Weights of a small contrastive audio-text model: encoder depths [2, 4, 4], trained on synthesized solo parts of chorales (CocoChorales).
Rows from block 2 of the text encoder of a small contrastive audio-text model, named by matrix and row number. Rows with one number belong to one neuron. Each number is 500 + 25 x the weight over its row's rms, rounded and kept within 0 to 999. All counts start at 0. Numbers have three digits each.
After each neuron's rows are labels from the 100 texts, of 14848, where the neuron reaches its highest value: "tokens" is the input token at the peak. Only what is clearly more common there than usual is listed. The data: synthesized solo parts of chorales (CocoChorales). In brackets: how many of the 100, against the usual share in percent.
# fc1: MLP up (text_encoder.blocks.2.mlp.fc1.weight, 1280x320), inputs 160-239
# fc2: MLP down (text_encoder.blocks.2.mlp.fc2.weight, 320x1280, transposed), outputs 160-239

fc1.1:515491474470492533493525487498501484517523529481527525484501511511496452453457454490494537531502491476489488522479484494532474498487469505536516521492484484469506506492528488451493519547547502495455492496482472504519484512461547457473553497
fc2.1:472493557530472467497480529511505497470485461518474493510495501500531543540531539495498469485490513508543512465541503484480524496490510499455498453496506508537519503506472501552538473466463496510537496488514518488505526500504487529533461489
tokens: "5" (99 vs 3.7)

fc1.419:488436509509478497506497446476513524540555498509451445517518520517475509470519522494569466501515510527481465489489487478492529512487522494513511462519510494508537512546507488479461518526477508520482504520509468502449492478501545459470502503
fc2.419:500533493480535496512522509542514478482500466493489550509472495511545504506488542477491516504487450503499498499444524458500530514545483540482508481488509502520497465515483523544528443493515490476488550503534491491541511486518466535520524496
tokens: "violin" (100 vs 1.5)

fc1.102:497488551509465487509464486511478464476515455506489499529453468534511489477510493490504506479517472496521462471503510464475455507490475510541535466466470459536511495508529521498514519523533482497540521507508513469539474527492546442505488491
fc2.102:469496492505462518480470497470508494491504485504493498527497447547540507471511495495503545443485480486516526520529561513462501476515511524486526530495509455560477472484530536505505493520512455497495507487506519484522461500500477484527476496
tokens: "trombone" (100 vs 0.8)

fc1.386:497458514521514508489513473516526545529513484527521483494516481474537487465490482469529514516482524498495498492499556490513497489490523520492555455486502436521535492505505510462449505519506493469494504528517493484481541514521540466523547489
fc2.386:511528483492530503521499503497490497526527467470460527514454507511549497511496540483479483506505464537509493502470465474488554547530475524514461518532517501488463498520528522557492434518478497478471517469525505528505512473489479506485493507
tokens: "violin" (100 vs 1.5)

fc1.322:518467482473501524482475466563500525455468487538489518532452485447502512524492451495508540525491503544498513526436507481487480490489511505481498449498495492507539551506483462504523451480488496462470503541524515479475452502472520533500499541
fc2.322:475537508527473478532541531434503495551532512474503464504519509569521478485492539499498463512494516464473489484555495525523529498515503515497524537512503505475457441485518544491469543504510503558526514468518474500532560493542483457485500477
tokens: "bassoon" (64 vs 0.9); "c" (35 vs 2.8)

fc1.146:472456502526519495524541492493541494465506517509511497527475496492541531505494496506461512483494509492491520529494513525495488512483499482460518541475520497509522500500501510470499491434497474535475511518496508472496488484487460504530480513
fc2.146:515526495509505500489476517508435503521474483494463494471520477492476494483492492483510496534500496531483476481501503471497516474499520524520471469503490521467472504510478489543515522548500523495517487491529500508512519504516532505485525488
tokens: "c" (45 vs 2.8); "f" (35 vs 2.5); "d3" (17 vs 0.3)

fc1.657:526520514478515468526528525507562498495495473531490518489500541545492539543478528498496518434467503475494462522487511522475499524507527491469530549516526485462492497465487524441476492514452475521548503475513528481491494508499514466433522495
fc2.657:495496463513490497487497469497440516494496519502526449473495456470528493471518474510497497567506489516489515473508505500512467481492478506510462454481479509547516501537499508555509507495559526485470486513493464511504502482486483562553491495
tokens: "3" (70 vs 3.1); "e3" (10 vs 0.3)

fc1.693:544480508537453480502469479530497492488517474516545487491513513499469537506518520470457498476483514519501514442490489485495470505498525474477498485515518488524482482541436520528547501509477440509551467502502445468537547515540548507457538456
fc2.693:461509497470508502507508503519476487472495492549490478522516528480529457486539488490486516509468504462470502553526485485508489486520491512516516508472485501487508497463556533466471482464485526484503529505504512486470478509477459499467511507
tokens: "b3" (100 vs 1.1)

fc1.88:484507472462490476506515463537540487485497454515496456467527520512494508509528514526532499473480528525530483512477486489504434493513493470487509489470528508517439495527540476489493540537521483496463458459502523490464486532525500505492472454
fc2.88:512497507499478531497491545476453512525519520470532555510487470509525481496476490487453513533534471479486526466506541491473530484494517537507502507515486485480559498479472500510514439435481519504520513542475484497546503449486474510510515545
tokens: "f" (50 vs 2.5); "5" (36 vs 3.7)

fc1.225:510517496453442511503522524539516494456506476489500499515475502508514526502479521504487550473490541471476485498491501507517432495513502528484532513555508520534479487482475473461531499515507464467507521506504460490478486467503533533524478488
fc2.225:472486513509530493503483491457486505517488498508510491485506528506500501485530492506501448544487466501513508522512469490489571511497492480527473505472475484491534571524545531520486486487477515539493505514478514502531500526460485504482516524
tokens: "3" (30 vs 3.1); "<end>" (25 vs 10.8); "g3" (22 vs 0.7); "5" (14 vs 3.7)

fc1.105:492524517479514509454497494502520515499483488527485528488520511492485472539496506507551491488507482526502478491461472499515520479550516504517510478504531500475499454466470470516526508459468513488501481501474532483507513519488520433452478443
fc2.105:505485482533483499540512498495494496511516535486532450522499485521514508469481498467430518529510520482492508504521542506480449511459502512484490507513492484514506531544537518487485512510508499493498518497540456521507504473518462555547500562
tokens: "horn" (68 vs 0.7); "c4" (14 vs 1.3); "f3" (8 vs 0.4)

fc1.631:513490525494461471497495485510505529511517537542471465473491501531491532528526515489549460503496503529470461484495497481485499518437504497493502473530549476536553493533485508478508525531489489514500509552502482516473509491493529501497513506
fc2.631:479512470488540501519532498542504484517510471494469525524467499496522500499511551481528513513497458504523501519467528456483523514578495531487515466500495524521508474512507497533510452483502514484481544490508497490521503504510485500512524495
tokens: "violin" (100 vs 1.5)

fc1.245:484518517503513470525495530489524451487510502514500499479570526536472487532463465529546500506499507512518459516473533507512470516530504470447468481522543499482506549514506487478521496540490505534496462464478498506491471537522512505510564510
fc2.245:509475456535468519511512467498451522516501506496509501514474459501507502477511522514448467498523485489472530473523490504497534453473513522541516499474465502518499438510469518516465480472525491477499519545529493492517532446479499516494428486
tokens: "e5" (42 vs 1); "clarinet" (33 vs 1); "5" (16 vs 3.7); "3" (8 vs 3.1)

fc1.484:491513510481501503493478540479514523487481509483480501523486504463540479520498478474503465444480511506478465456505503490526502487526491529534494515532523463465507500505551478526482506541516561548508480526495497526495517530499483495495456536
fc2.484:492470510532499513490530467523452498514531480502512488502530474550449486497496515525472532536515498484489509545503487507466490534487511460449501479446495535526510470484469531457493478484476446468505530459489499458478477478500513509508518488
tokens: "e5" (75 vs 1); "g3" (12 vs 0.7); "a4" (12 vs 1)

fc1.131:476490495476496477517514532545496458497521461518501471491497496519508499529525488525497551488492546521504485465468494489487515541506493507488486558521513537504490510500462510476520519514453492559525499475498478424501519514481506549490518539
fc2.131:495504506544505546519460511464502543482487500489459525476487522489479514474483521496497468518466466485521507519521490506491517455490465499473506461491477472528501514451518487485485474554536475469480515565484529534496503490495520477491499460
tokens: "e5" (31 vs 1); "5" (30 vs 3.7); "d4" (26 vs 1.5)

fc1.593:498458494494551543465505469502506515517452522490497492509471496500519509491535513506519493507501500539473490483492519473479476528490485507517526458509469529471497517504534507495486524495519491470432525505490513487528497538460481505489478493
fc2.593:463549537547441507490522538505485498478520437528520527536527503501515475511474495490506499479524492473470498510524489520498508440523467511489496516487535486540498497534509477505508506483504447514536494505526485500515511463544501472506506536
tokens: "trumpet" (100 vs 0.9)

fc1.313:483526527477486519497518474493460479495541514510518520518539480541480551479470477491431536491475540524494482455507532467528492479507512480476526442507467487477496490482479510517458528503512523536478504535497515551508525485483533575518513547
fc2.313:498490504531517482503472541507519528506475475485494496468460519465511477495539518509546437515510495483509500533499462509501520500501485497531471539506520517510505508507526500509531479472514453449519506460495477463508474524495500437477488454
tokens: "e5" (52 vs 1); "g3" (18 vs 0.7); "g" (15 vs 2.5); "g4" (10 vs 0.9)

fc1.96:509492501499528513514540485521492544512550498493515496521539550508482474490490492539535505487515515504503549519482511496479510486539515523508484496536486469479503514514545494460531484500519484464493485459471429509540489513478529454472500496
fc2.96:476518498506471506508465507458528449485463509530466494477473469529519513532491502472463482518509475517508468485512513487497499518459481491475542499472529522527486477484461523532470494533466533533508537521534559486464508467545467522514502519
tokens: "c4" (100 vs 1.3)

fc1.130:524505489484472483492478529464542517525472462519469511526449525513563462484515495505531485503479498473542520455510480484516515462493482488521503474477469473448503515460504512495492505525494471459438527529514471491520529496503458512485538471
fc2.130:481484514503517485491532462519488490462513523494532471503542493512466521502482515495492503503544483500483496531506488511502447492523520505488463495530541529544517515553528491487511490491514529539553438484498523493482482474479519488517494527
tokens: "trombone" (100 vs 0.8)

fc1.84:489473454502445500475487502521518505511477507516505513527504519518478511480472539517492546509473538523458455502486495461491492505485492519516499510472509484455495514485529504521479490468517508468515498418517505499471537487472524528483495477
fc2.84:493509551506541511483550481473489503497503475488516487453467503518531502513541492492489464509522462477539545499486498527512530493515526472480514459509483513579533504532454509513511516520466485515497512562510485489534481494519455470522518520
tokens: "d3" (51 vs 0.3); "g3" (11 vs 0.7); "f" (10 vs 2.5); "b4" (7 vs 1.2)

fc1.438:485500468500527529522516479503515481520488535467456487519546482512481503467524488529443536505510517495498534482487522466490494501463493507474522481517478532485549519490489472545482496492493484510448488522495528507510487499521498517545502504
fc2.438:504494506516481483483495514497481507488524458530533507505457499500522476516497517474523470517492502513494463490505481517514500498543498489491494505492515467496437477505514521477487523521491494505520517487500485483493520472507529470483480493
tokens: "e5" (36 vs 1); "f" (27 vs 2.5); "g" (25 vs 2.5)

fc1.627:528529486526524513468495504507507540511476495510472502480515524503462459495523483491516524499472461494523483480482491491540487475500487464493548452514501535535481497463502458515480512533479488521513488460491514508506453492441540471482530462
fc2.627:501482517484433485506525485489515444486548506499518476517484489512527524513489520498477481514540557479458522509554492496456501526481541518499496556480522460479513499547512558485504493451484515506501535509511472482506538523533476519490464537
tokens: "trombone" (51 vs 0.8); "f4" (33 vs 1.1)

fc1.196:494461500501531495512501532503499492513508530480479507519482509452470520502525505461461458517487499521458498492507493511496506499459518470512473509513487536495491484528510505519488483547501472479522464467493471472502528450504532488496547489
fc2.196:512539483487492513474532451488521530503512474509532465497521505549512472492477505508534549493453490507525482495489513480499474536514473510497516480480492461500501507473490531469497480451477524507483529504513522490509480540503476504506463500
tokens: "3" (51 vs 3.1); "a" (23 vs 2.7); "a3" (8 vs 1)

fc1.508:490511572462495450508541517545511465494520558489490514480486509467501516540478475482530519532503519504483484517483475504523500533509491511463435498526532483526461501492507539477486517520477479493509464494479472500482525495495530502494531509
fc2.508:512480451545526555493471480440487534525507484524520469511534478569496494477505520537474476481503489510498524486507542488456518484488503502515530504465461509473545500510480489507504468467528524485495521512532531492519484518523461518479473497
tokens: "bassoon" (97 vs 0.9)

fc1.158:551491498501472516531496470497485462473512497507526492523495506489507500511538513457453459532509521519509507452496457514492519466478532498501498466469506461512487493511484490505556510506480488491497485515497485478484514511512502519474546485
fc2.158:465514493464514489498489513521492494492496506541502491518515533500495466489536475475482507471462508482489509513536497486483473470534516488540494505482486484500478492475527523472502471457464520500518520490510496473486507517504468505431542497
tokens: "b3" (100 vs 1.1)

fc1.641:509466511490464509482538469431522528462532458533445525492497538475529523479556517504506523485487461525485460486501485503500485527488476501460535495503486479520474494500485531546474485512480530481512513554477477484471532528474527484494496511
fc2.641:489551523491529493499473500580479484496449529488562455522495441514463478525451506505452501504466510463513521508492534485519498454498522526547478466492489517470509510478505479454517505482505476505516497471500501506526460462532468522495508470
tokens: "5" (85 vs 3.7); "d" (7 vs 2.7)

fc1.424:487444519530567511527505494523511518489505467514486460506497522510501504466503518436559461506486485509545483481505485474475526530486535545524500460476531487552523489501484495501477500530487507491500511513506448501464526491511526479496499493
fc2.424:521538437481551481492530500528514499500532453460451509493493511500528521492503529479510480498484479513528513533448493507487569552527524539482479523521517492541494472496490518545486445527462529483510509482516476485456534493490476511480495519
tokens: "violin" (100 vs 1.5)

fc1.48:492488496496520469509503497476473492502492484491502489468494540523496502512485484527493489462499496511469488524508522472491496516515471478518509471537476540502536542459525476475533493527491519528499494510448517505502526471485489531538518538
fc2.48:502509479501464518506518488530504505458491500532498517534516417455497469511511494483505513516491495504511482492515487561504513481454515530463510537464529489517478454516474528508483495477507472481527509492547484490475480533506520500470482474
tokens: "5" (100 vs 3.7)

fc1.574:503482530486463507492509479507523496461509433521492497452512489491518487508523500492502540506519492524503459487459491484498512475526461483475510483517438450507531502511487514428509493520488496504468556506508490503492528529498517519518528513
fc2.574:488518499504512526498509503490482506497501541510489501521484462537501496504464507480479481486463496485496520491533544501514505503460548557506513488490556529487468499514520523550508509477536481496557452516493510492514485456503457493489486508
tokens: "trombone" (100 vs 0.8)

fc1.573:500495553502459523481503491520547509488509463507500494532532505483492457504534479492477543470500523497524465494543479526475456476562537484481527446471472487528513539498487422487479467496520491408428521471494497491477510524517482510541462484
fc2.573:511509489468512514493499506456455497522515504478508498477460488532525506472477518501498479545500465513462524509473505452534593510464496522507495514516544490450512486533525555532532493499499493585540493527529489514557515496485505503456527551
tokens: "3" (100 vs 3.1)

fc1.92:479496512534461477500453464489496472480525487509474485508474467564508494480521477519514511477522471486526432489506533497498485494502460527513514486482489474561503472486531505517515489534513469510535511486516513483526485500475501473498479487
fc2.92:482499501508470506489469503459481475478508479484484497537478457541523497458527505489511523444472488462511518521525554510485486475511502528467510525494493458552466506491522545497497489526480455494515501479505514488514462522488470482528491481
tokens: "trombone" (100 vs 0.8)

fc1.222:500490514517521540508509485493492488458508509503514509492483517474544529491472490469474497557510470527510512489506501536515486510492483537491463516486499478516504541516513514496458484492490473490456550525500499494471508492501449497531509465
fc2.222:529523491481510446498480496530522491525456496487505499532513459497475486488532493521550510451500539464465517526519502459501521481523524457501520504496508519472467493484483450502526533491509526520523440466506501505525481531511519493473517534
tokens: "bassoon" (100 vs 0.9)

fc1.22:473517518510590500503459488489479471505519536486480482483509510509480492481464491497478533535513480480505572523502487542500478457543442514473448474496452514508485481511477498477537503514482469477464516530516527509486489507492484532500489523
fc2.22:541498485491408523496505523533501496495481474500522504512497480499535502504503519495507468473475524495480442473499517453530554527472525488494539552494529503476490535474517484506448481471500534528514511478458467476507508513526531496486490470
tokens: "bassoon" (98 vs 0.9)

fc1.100:500471525511487512523553480493510533516505527501477491506496468481528529516492510512457454530452523515528557531547489483474474428501502484492500490497460494511479493488498505493494547494514462519459471542516499505519464491487461534482479527
fc2.100:526528473497540488505455514522483480479475490488510506502520511508473464488503479489534547479557477503458453461472530510515526543531486499486472548489548505460500499500521469482499464514511553498528504469473501494486529495529531484519506479
tokens: "c" (55 vs 2.8); "3" (19 vs 3.1)

fc1.521:521536510513436500511494474483531508471491489496500511531489501474511461511486456495514500495465484539534462468490494497504500500489505560497494524498539445532516501490482524483490466513534527467488543500532512484497531493482524519528542538
fc2.521:485472511507529528476485524486433493513476502528467496468489509538522535489506526532489472532547510487487553548512507482496537488525494428494530445494511552491512510491507491505538493526474456510533479487513509494499468521504489479455483491
tokens: "b3" (18 vs 1.1); "d4" (16 vs 1.5); "d" (15 vs 2.7); "4" (13 vs 6.2)

fc1.639:490514478499519499524463490490499477522491449508503520461532533576488475497463496463505481485466508476481505516488478500496522517480498509450478491492481500475476542519500517529452551473499506486505517512504491496525494464480438451507528491
fc2.639:510483518517477511481527521530473518485512547510487504537460477449525525468541501522491517518523493554492478461526531511488508469481508492556533471511507507526517471487484492505550460511513498510508472488487493546493504527519543529484462509
tokens: "5" (57 vs 3.7); "3" (43 vs 3.1)

fc1.395:489525446462494466482456472519509496466481487517468501537544493517456514510463515503524492469503485525509449525474526510502473490519500484493511489485501536476458470446518450466476448557485485507464480453478482528486486500506522522506516485
fc2.395:496492521558476534511554515493504493517510511509533494476467530508532478501515478499462525552503482536492539458534489507507497500496480522478514497523514466526534498563490547526487519447483491481518533543529490462505531494500499500506479513
tokens: "e5" (83 vs 1)

fc1.608:527462534501539493461503495482512522518530501527456520524487479475560491486510527530512514514494498540513492505540523510503462517459470472522523477514501518474510519496505483457494473490467516539483538496467468505514486509500553464457499476
fc2.608:502522480509469500535525512541501480463452509511517458471524483548460525526494465481484484473511497497487475498460503490488535476524542545486460515480517488498492459516488509545491526513544498487513455532520518497493510459529464554548503513
tokens: "f" (39 vs 2.5); "a" (23 vs 2.7); "3" (17 vs 3.1); "e3" (8 vs 0.3)

fc1.334:504442511497511487495484493482501441491491511500436503500464479489488527509532509510522512512493522478498534477511511470502527494526482457526518507469506518484523545464446512455489526487510521536483479511490482479510485490466514535477495495
fc2.334:465536463506496508504542514502460555498495480511533506505525504506514494476484498508494477520515510531504479525493478516486501463472517545483463482517514499504501472534540482519534477528511471492504497517507507511491503505520482457534503535
tokens: "c" (37 vs 2.8); "g4" (14 vs 0.9); "f" (14 vs 2.5); "d4" (12 vs 1.5)

fc1.258:474502546480540486488517451497553488483529516472511486509491511490462489475475446520502495483544485543523499480502480502492520532527474529509482480493544519488464492515527518544516525544507528494499463467486510503520491537509545505524539501
fc2.258:495507473530458531521479542515457496533506496524517500485501477536528497511524522479484509511450500484471484510474538496499471463469509459485505512500476496491530494459487502451507458464495491505510535535505491498507498472495456510471443500
tokens: "f" (28 vs 2.5); "d4" (26 vs 1.5); "3" (23 vs 3.1); "a" (16 vs 2.7)

fc1.731:542452474485473489508483513469484536527489528473532517496484510497510449494485516503502499511495490489481488481506520510455527523529503473529508488492454542447442508503532475499542484524465497525445500476461462487512519509485492515504480482
fc2.731:461504521527477533471511507516516482484487449533461492521492530498507513510522482511505483481509508477495518511502467504517468460488463499474513506506554480553545534536500514482498493464535441484525508518505521507508504500497510461518547516
tokens: "trumpet" (100 vs 0.9)

fc1.118:505550500519499510499519486538490508525541500484455531520551542470504479511527461506527504479522539501490449493514485482488481445512545520516521529545526486510509494507533429499540515485544523513499483473517471520514469551499502508512507476
fc2.118:529465542507486513497491528457479489476466501515518466489469457541493514518467531500452498518516472488510547498474529507502543540454491490470477480457512501467499509486469548504474524500434498496496520516502521468492523464508482482499469517
tokens: "c4" (91 vs 1.3)

fc1.599:485454509495451489528480487486486534511538508522471472519526516553471520498514512521580435509493526522489485489486506506484527463500541460493495519518527484517519502516517500448478474537481495515541494502522462530449534517501494461486491545
fc2.599:504510484462542511485511483517513490496492488474473556502483480455536485502485509491477570507499435523528498497480510463492533538519480539509525475473470502512517479501471540543510477476514511450459558502510530483528490493523498553534527490
tokens: "violin" (100 vs 1.5)

fc1.338:473485493460535480460546467510471455471529492470474494513493528482495514522457505505523527514527509502504478513499500519487507505543511521510485520481478495468495536493493523426536478441484450476509547497507515489482483520518523480534459500
fc2.338:523504492524461551536465529504528523519479526523499499497487454500520482480512509506470473507483513502489503489499496470507517475444515492494515492520523504540502489496492472542478525553505539524482492507494481520517495485506483529485531530
tokens: "c4" (53 vs 1.3); "f3" (13 vs 0.4); "f" (13 vs 2.5); "c5" (9 vs 1.2)

fc1.63:506522476462486524510472503504488520475496478475514494538496518489554529488504509513525504508506495487499496513498506496503500491520520482529528515481482431541518492522546497505453496499549474485456519533477510528512540449471457500519469499
fc2.63:488474535501483493475505509490511502491489484491481533474506498512454485499492499473489515498501504516515487482479484499496523475458461522506482492499510567480496543484472500487575484506444524493540503468502503471496466526532541481490553506
tokens: "5" (41 vs 3.7); "3" (16 vs 3.1); "2" (14 vs 0.1); "b2" (14 vs 0.1)

fc1.250:451524479480497464484462519541521493474501485472533497470516530493477520526506551515534494463505518488485522475489476477522520539510538486463472483527523501504496569510500532425493511540474525457533481461519493524514486521485517470476501475
fc2.250:533466511507487563543509520450476495550499530535463506501488471516528489457524493502476520537524507513540482520513489480478500457462469491534518490489487505521526455494491453553511496478549482536479515548481523490483526486524485527490513561
tokens: "b3" (49 vs 1.1); "a" (20 vs 2.7); "3" (15 vs 3.1)

fc1.286:521523494480486525494518455554482493476500463500459533522509510482525443485530456504487569502508497499504496476494515475521492491479538488504529498509482471518560495536512487505478483491537522526491496493532530493504496488497476553449498475
fc2.286:473491548536511455528482532480520525528488537513514450484460515523497518523497528479522436502505542491496518506511483495492495491544482517495477506491534529463451485447494497492503542504480480470512492482496494500495509533485514427524505522
tokens: "c4" (67 vs 1.3); "d3" (32 vs 0.3)

fc1.354:541453480487480528526472469508452516508515466524524527471498494541503520508514498492466512534487556487497535456487529511493509493522493497505456486515463510504540497512527474472561491479485493521491508523534456481485495489499516562486503510
fc2.354:452535523540516477461494534499530506502472530491476501541503522472506475485523496491527490481514440487488479533537482490521487522509507529515544504511516495519473511508465527519460512518528501510536448482479516518512495510469494450502498494
tokens: "c" (47 vs 2.8); "trumpet" (20 vs 0.9); "g3" (15 vs 0.7)

fc1.475:526500491478543471517504491512482499471495473517466559499478526478472519502501489520544552528488454482476492462506541458495492522515491445502521486468482511489480503499476501459517479503503506536543476483452479501476463513495495557502461483
fc2.475:477491506507462519488525509489504500525490519469549416529518451526528479480498528487469472493496526509515505538484491527502487449504522580492482528531516500474496512489522500530465509463486517453455499533527512494527530500531496461522523508
tokens: "violin" (87 vs 1.5)

fc1.517:500548468514490447559462493541504516510474505493519461524535486523513498490499492504516494506485525482497497468482485529507471500524550517462463554472505490528490524566526514472469488518512454504529495466520509507527517503484540495499505461
fc2.517:527462566463490546459514495477523476530488511505491538445468526483509517502525512503502495507492480516527496525507491456491550502464451474550549446498501529490537508424466465509546534493495542490500501541455490492480487511516465539485523537
tokens: "b3" (74 vs 1.1); "f4" (18 vs 1.1)

fc1.86:486486476488514500506523480461506529511540492525440508527554496505473496488524493512494500466500487550531496474530469503473526473539516471513481497480449506479514527455488488493491493503502504484458505512507488473514521491490519475530508482
fc2.86:519528534527476499484492512518481484450470505489546504457500528500519498517492499458499491555536479472463495512435534501529492506474479533484528480519553494505491460534510500510511473521492497493532502483504481521512478491512475526474493524
tokens: "c4" (53 vs 1.3); "d5" (43 vs 1)

fc1.426:491505548498508485468512488527509450498530481501498507495479494485495433505482526518501480513525478500537459512502528459477488531496508487540479467458486491528514515554487535461514512511494490524518504444478454499544486507543526464511489492
fc2.426:488486488502481538502502494480497513521498492522525481494516462539546522487501489474488534454477497517485527497508523497495499463474488525486542538506521487471481468467541497543502498458530477504502488560520521474462485462483447513493486509
tokens: "trombone" (100 vs 0.8)

fc1.479:484487534526517518538479477514547508495516501513480504500511526462484492529463474506541507509534523452499511526516471532471501489545500502498488501509500518500478502523514466460526522506500480490540506425539504472523449500470511471465555460
fc2.479:531523465506479501482534519466457461518489509499512483529504481570519496478515519492467502516481466544474475470459542482514522527444494505488507475471521470500519480483493563541479468497483532519470490546502503500477543508554464531525443541
tokens: "3" (90 vs 3.1); "c4" (7 vs 1.3)

fc1.8:480478503514492482491504470514494545495490510497460476483488535525520514530519439504473482489490531471516510550515489493490493504532520538518501522523492518487484506504490494533518507515504515522474504478528482467491518506500508476448518458
fc2.8:537502514505499513533506518518524452512477494496554514530506487474505487492512561503529513523499484479465486452491498502527525505490505466501519490462516505542495502482515508473481505482494485498528498501471511520504498505517502510537460528
tokens: "3" (100 vs 3.1)

fc1.205:521478530493505495489498447523504517497506496518529497533485514510482529478468464500477545525520532545484464507446502481499494487533532483525478492507484476492528508473472437480525477505479511476484512479505513499471517477469543542473531514
fc2.205:474509484525488504513519542447491490500500503482471494468508478502535454521535531505483447507477477480495518510518511522520513508491492518458523499501518509497468479514537571521470513486525474512507511536533489481535490538547478482516468482
tokens: "horn" (78 vs 0.7); "e3" (16 vs 0.3)

fc1.373:516518483490528490470468500508489484491474528527491493500541521506476506497502511501516472498491459517512492547509469435488515490466511486500529490528505475496478458499494469557466505494518502473511479489504539515524500529536481516497528421
fc2.373:471495521524472507530536510504528538493519463461545518508472479496506499485486508489486511516490542481495501467485532549538470475553504511524479487484489512501512532495521526457559499479490491521489516500463453491514511471485477493513450551
tokens: "c" (55 vs 2.8); "3" (36 vs 3.1)

fc1.290:537494490515501543486457476505519496501480518522483503509496512495471487485517504479482524486490537490483457471525521486538461455468502495511484467500484468506539518508464527488521462498518502499469542551516489520498515465524466495504491534
fc2.290:461499499521503461511564523487459515506498487508487486496481501496537510526489500520518460513536478501491545556495476488462540529524514508487515530492544537491470468508536460520485544509501490485506474428500496483506488528463520475499495472
tokens: "violin" (30 vs 1.5); "2" (25 vs 0.1); "d" (18 vs 2.7)

fc1.377:460478541479512468517562474537558511467514478493533531480504478539497524494514495519495486519484526486516468534484440526498515460494482474468486524537538526511498493541464491506506490528500471541527463473469471482510478500523466542502505529
fc2.377:538532474532498533500446519497439495544511537517497437508504500491515467490506522481498529477492459499490523454470571494494498518497515534511481474472492492461510482458548518506483493479498532469480500551527521535489530501478512483485474479
tokens: "horn" (64 vs 0.7); "5" (18 vs 3.7); "3" (10 vs 3.1)

fc1.640:509491547483521471502538502513520513491498539520483489485517526495521536532432464535483505482496514508522512487514489477448504498524494495477474586473492511459511523502501457490536534492476486496503486465519504493507515507487523516484520465
fc2.640:500508480538485512524470505520489488490487494502531521495498451522475472481571547475501496517481489493474462486483541538530522506467519503513491420494536496512485465466515550522468484510514499508504499528477499481490480491517455505501484539
tokens: "trombone" (99 vs 0.8)

fc1.743:536472488534430496507513486477503503502539524475522537504504483514504482477475487504556463525493485507483536477499479529496492505526521481525511455470534496490538481507520506526509480501548464502497498503488520495529511507499471500494528492
fc2.743:466525531518488509498491540455504507465474442482468506541499479528534536531506527484479507496511490502481517531493525523511529506499463504472474553538487489528461520489519530526491492526492489514469554491505524494501492486466507483511508482
tokens: "trumpet" (98 vs 0.9)

fc1.712:513515496474496503510480523531531540510483459535503559492504552524453464525507533538514521477482501505515456510476485516521523473494498500521478498476480464471463497477546511470510503524480500534529480498474503528450489542466502478473478487
fc2.712:494510505501508488465546474462474473481521551482505424497485473506570535501497465464507494528525482479504546471508503500479469536512507530477524498533532548557538522537447498532476481482492503446482523489535491486555507468518496501523514524
tokens: "c4" (100 vs 1.3)

fc1.489:508483478526448528491521503472540502509493521470520523506482491496495488513486515465538507494495505466490515491535449517485525478539491492507497465482514522503510490527525453500552532524503480477457521496510525513512487498522487474485526497
fc2.489:503521510549456505460502533511489497486460437503474494514503496514547490507509487527484482477522532481439491522510503532502483493500473496456492520510543504517487511510551506496476487476493455487475510476496503490516510472480519487512516488
tokens: "trumpet" (100 vs 0.9)

fc1.273:521523458471490489498494475512466547484549485468527543517531532487503500516453479464481522500479513503463475483488516478503434443525521498496553502498443472489476487501521478493511484463549482521489497492516484527458502516486473540494447480
fc2.273:487497550515507509480511515454511479497479489517460461466467469510512499485537500494530478503512515505505519524502479523475580546462518520513469498488547530485514511521464531491504529525447511459510500500496518508551466478486520453489543506
tokens: "b3" (65 vs 1.1); "b4" (31 vs 1.2)

fc1.584:527497484494456489521487486494493537537497518498487514504495491515505491480511535493473491516494501506491466460481509496486536494496548518494491521486473481494505477505501503576506519520496484424512476524497503479450537475458535521501518490
fc2.584:454530558480553528473484515486556540470498488506531503499473514486495498485500489486535526494468521479525528508513491507512452498509467495530483490511497509516476543492490503423512485495506484546511510482460473527562481510503466499483504508
tokens: "horn" (100 vs 0.7)

fc1.541:445486514480509477500469464549529497530458481519529535515456517495469460480481527519512459493491476520514459461482502469535516500457513498469524503511476453518571470505504482540534508524502489530492515466437488490503489499466543484510495484
fc2.541:511520488487533471516536462456516486505490454485508521539497465453501477502481496513476475495499523487513500540461519508505549548495549509506492537534478484524476487487471487494485462461484456517480569479499511496533481510476490507493523509
tokens: "e5" (100 vs 1)

fc1.329:474497517514444484458500500511522473500526464476489539470496511501479515514497549527518555504493531516504495464481484481512493549480505527467522509504532552511489503480451508502447507458446454462494481501452468442502514490491490514472462474
fc2.329:529510469512562509531503525477470549513473506520537430527487495508527515449524458500492466498499474486514520528504518511490497441509479503523464463510477470512515538528534491497556492561524528530503486507542521560481481520501503468499536527
tokens: "3" (98 vs 3.1)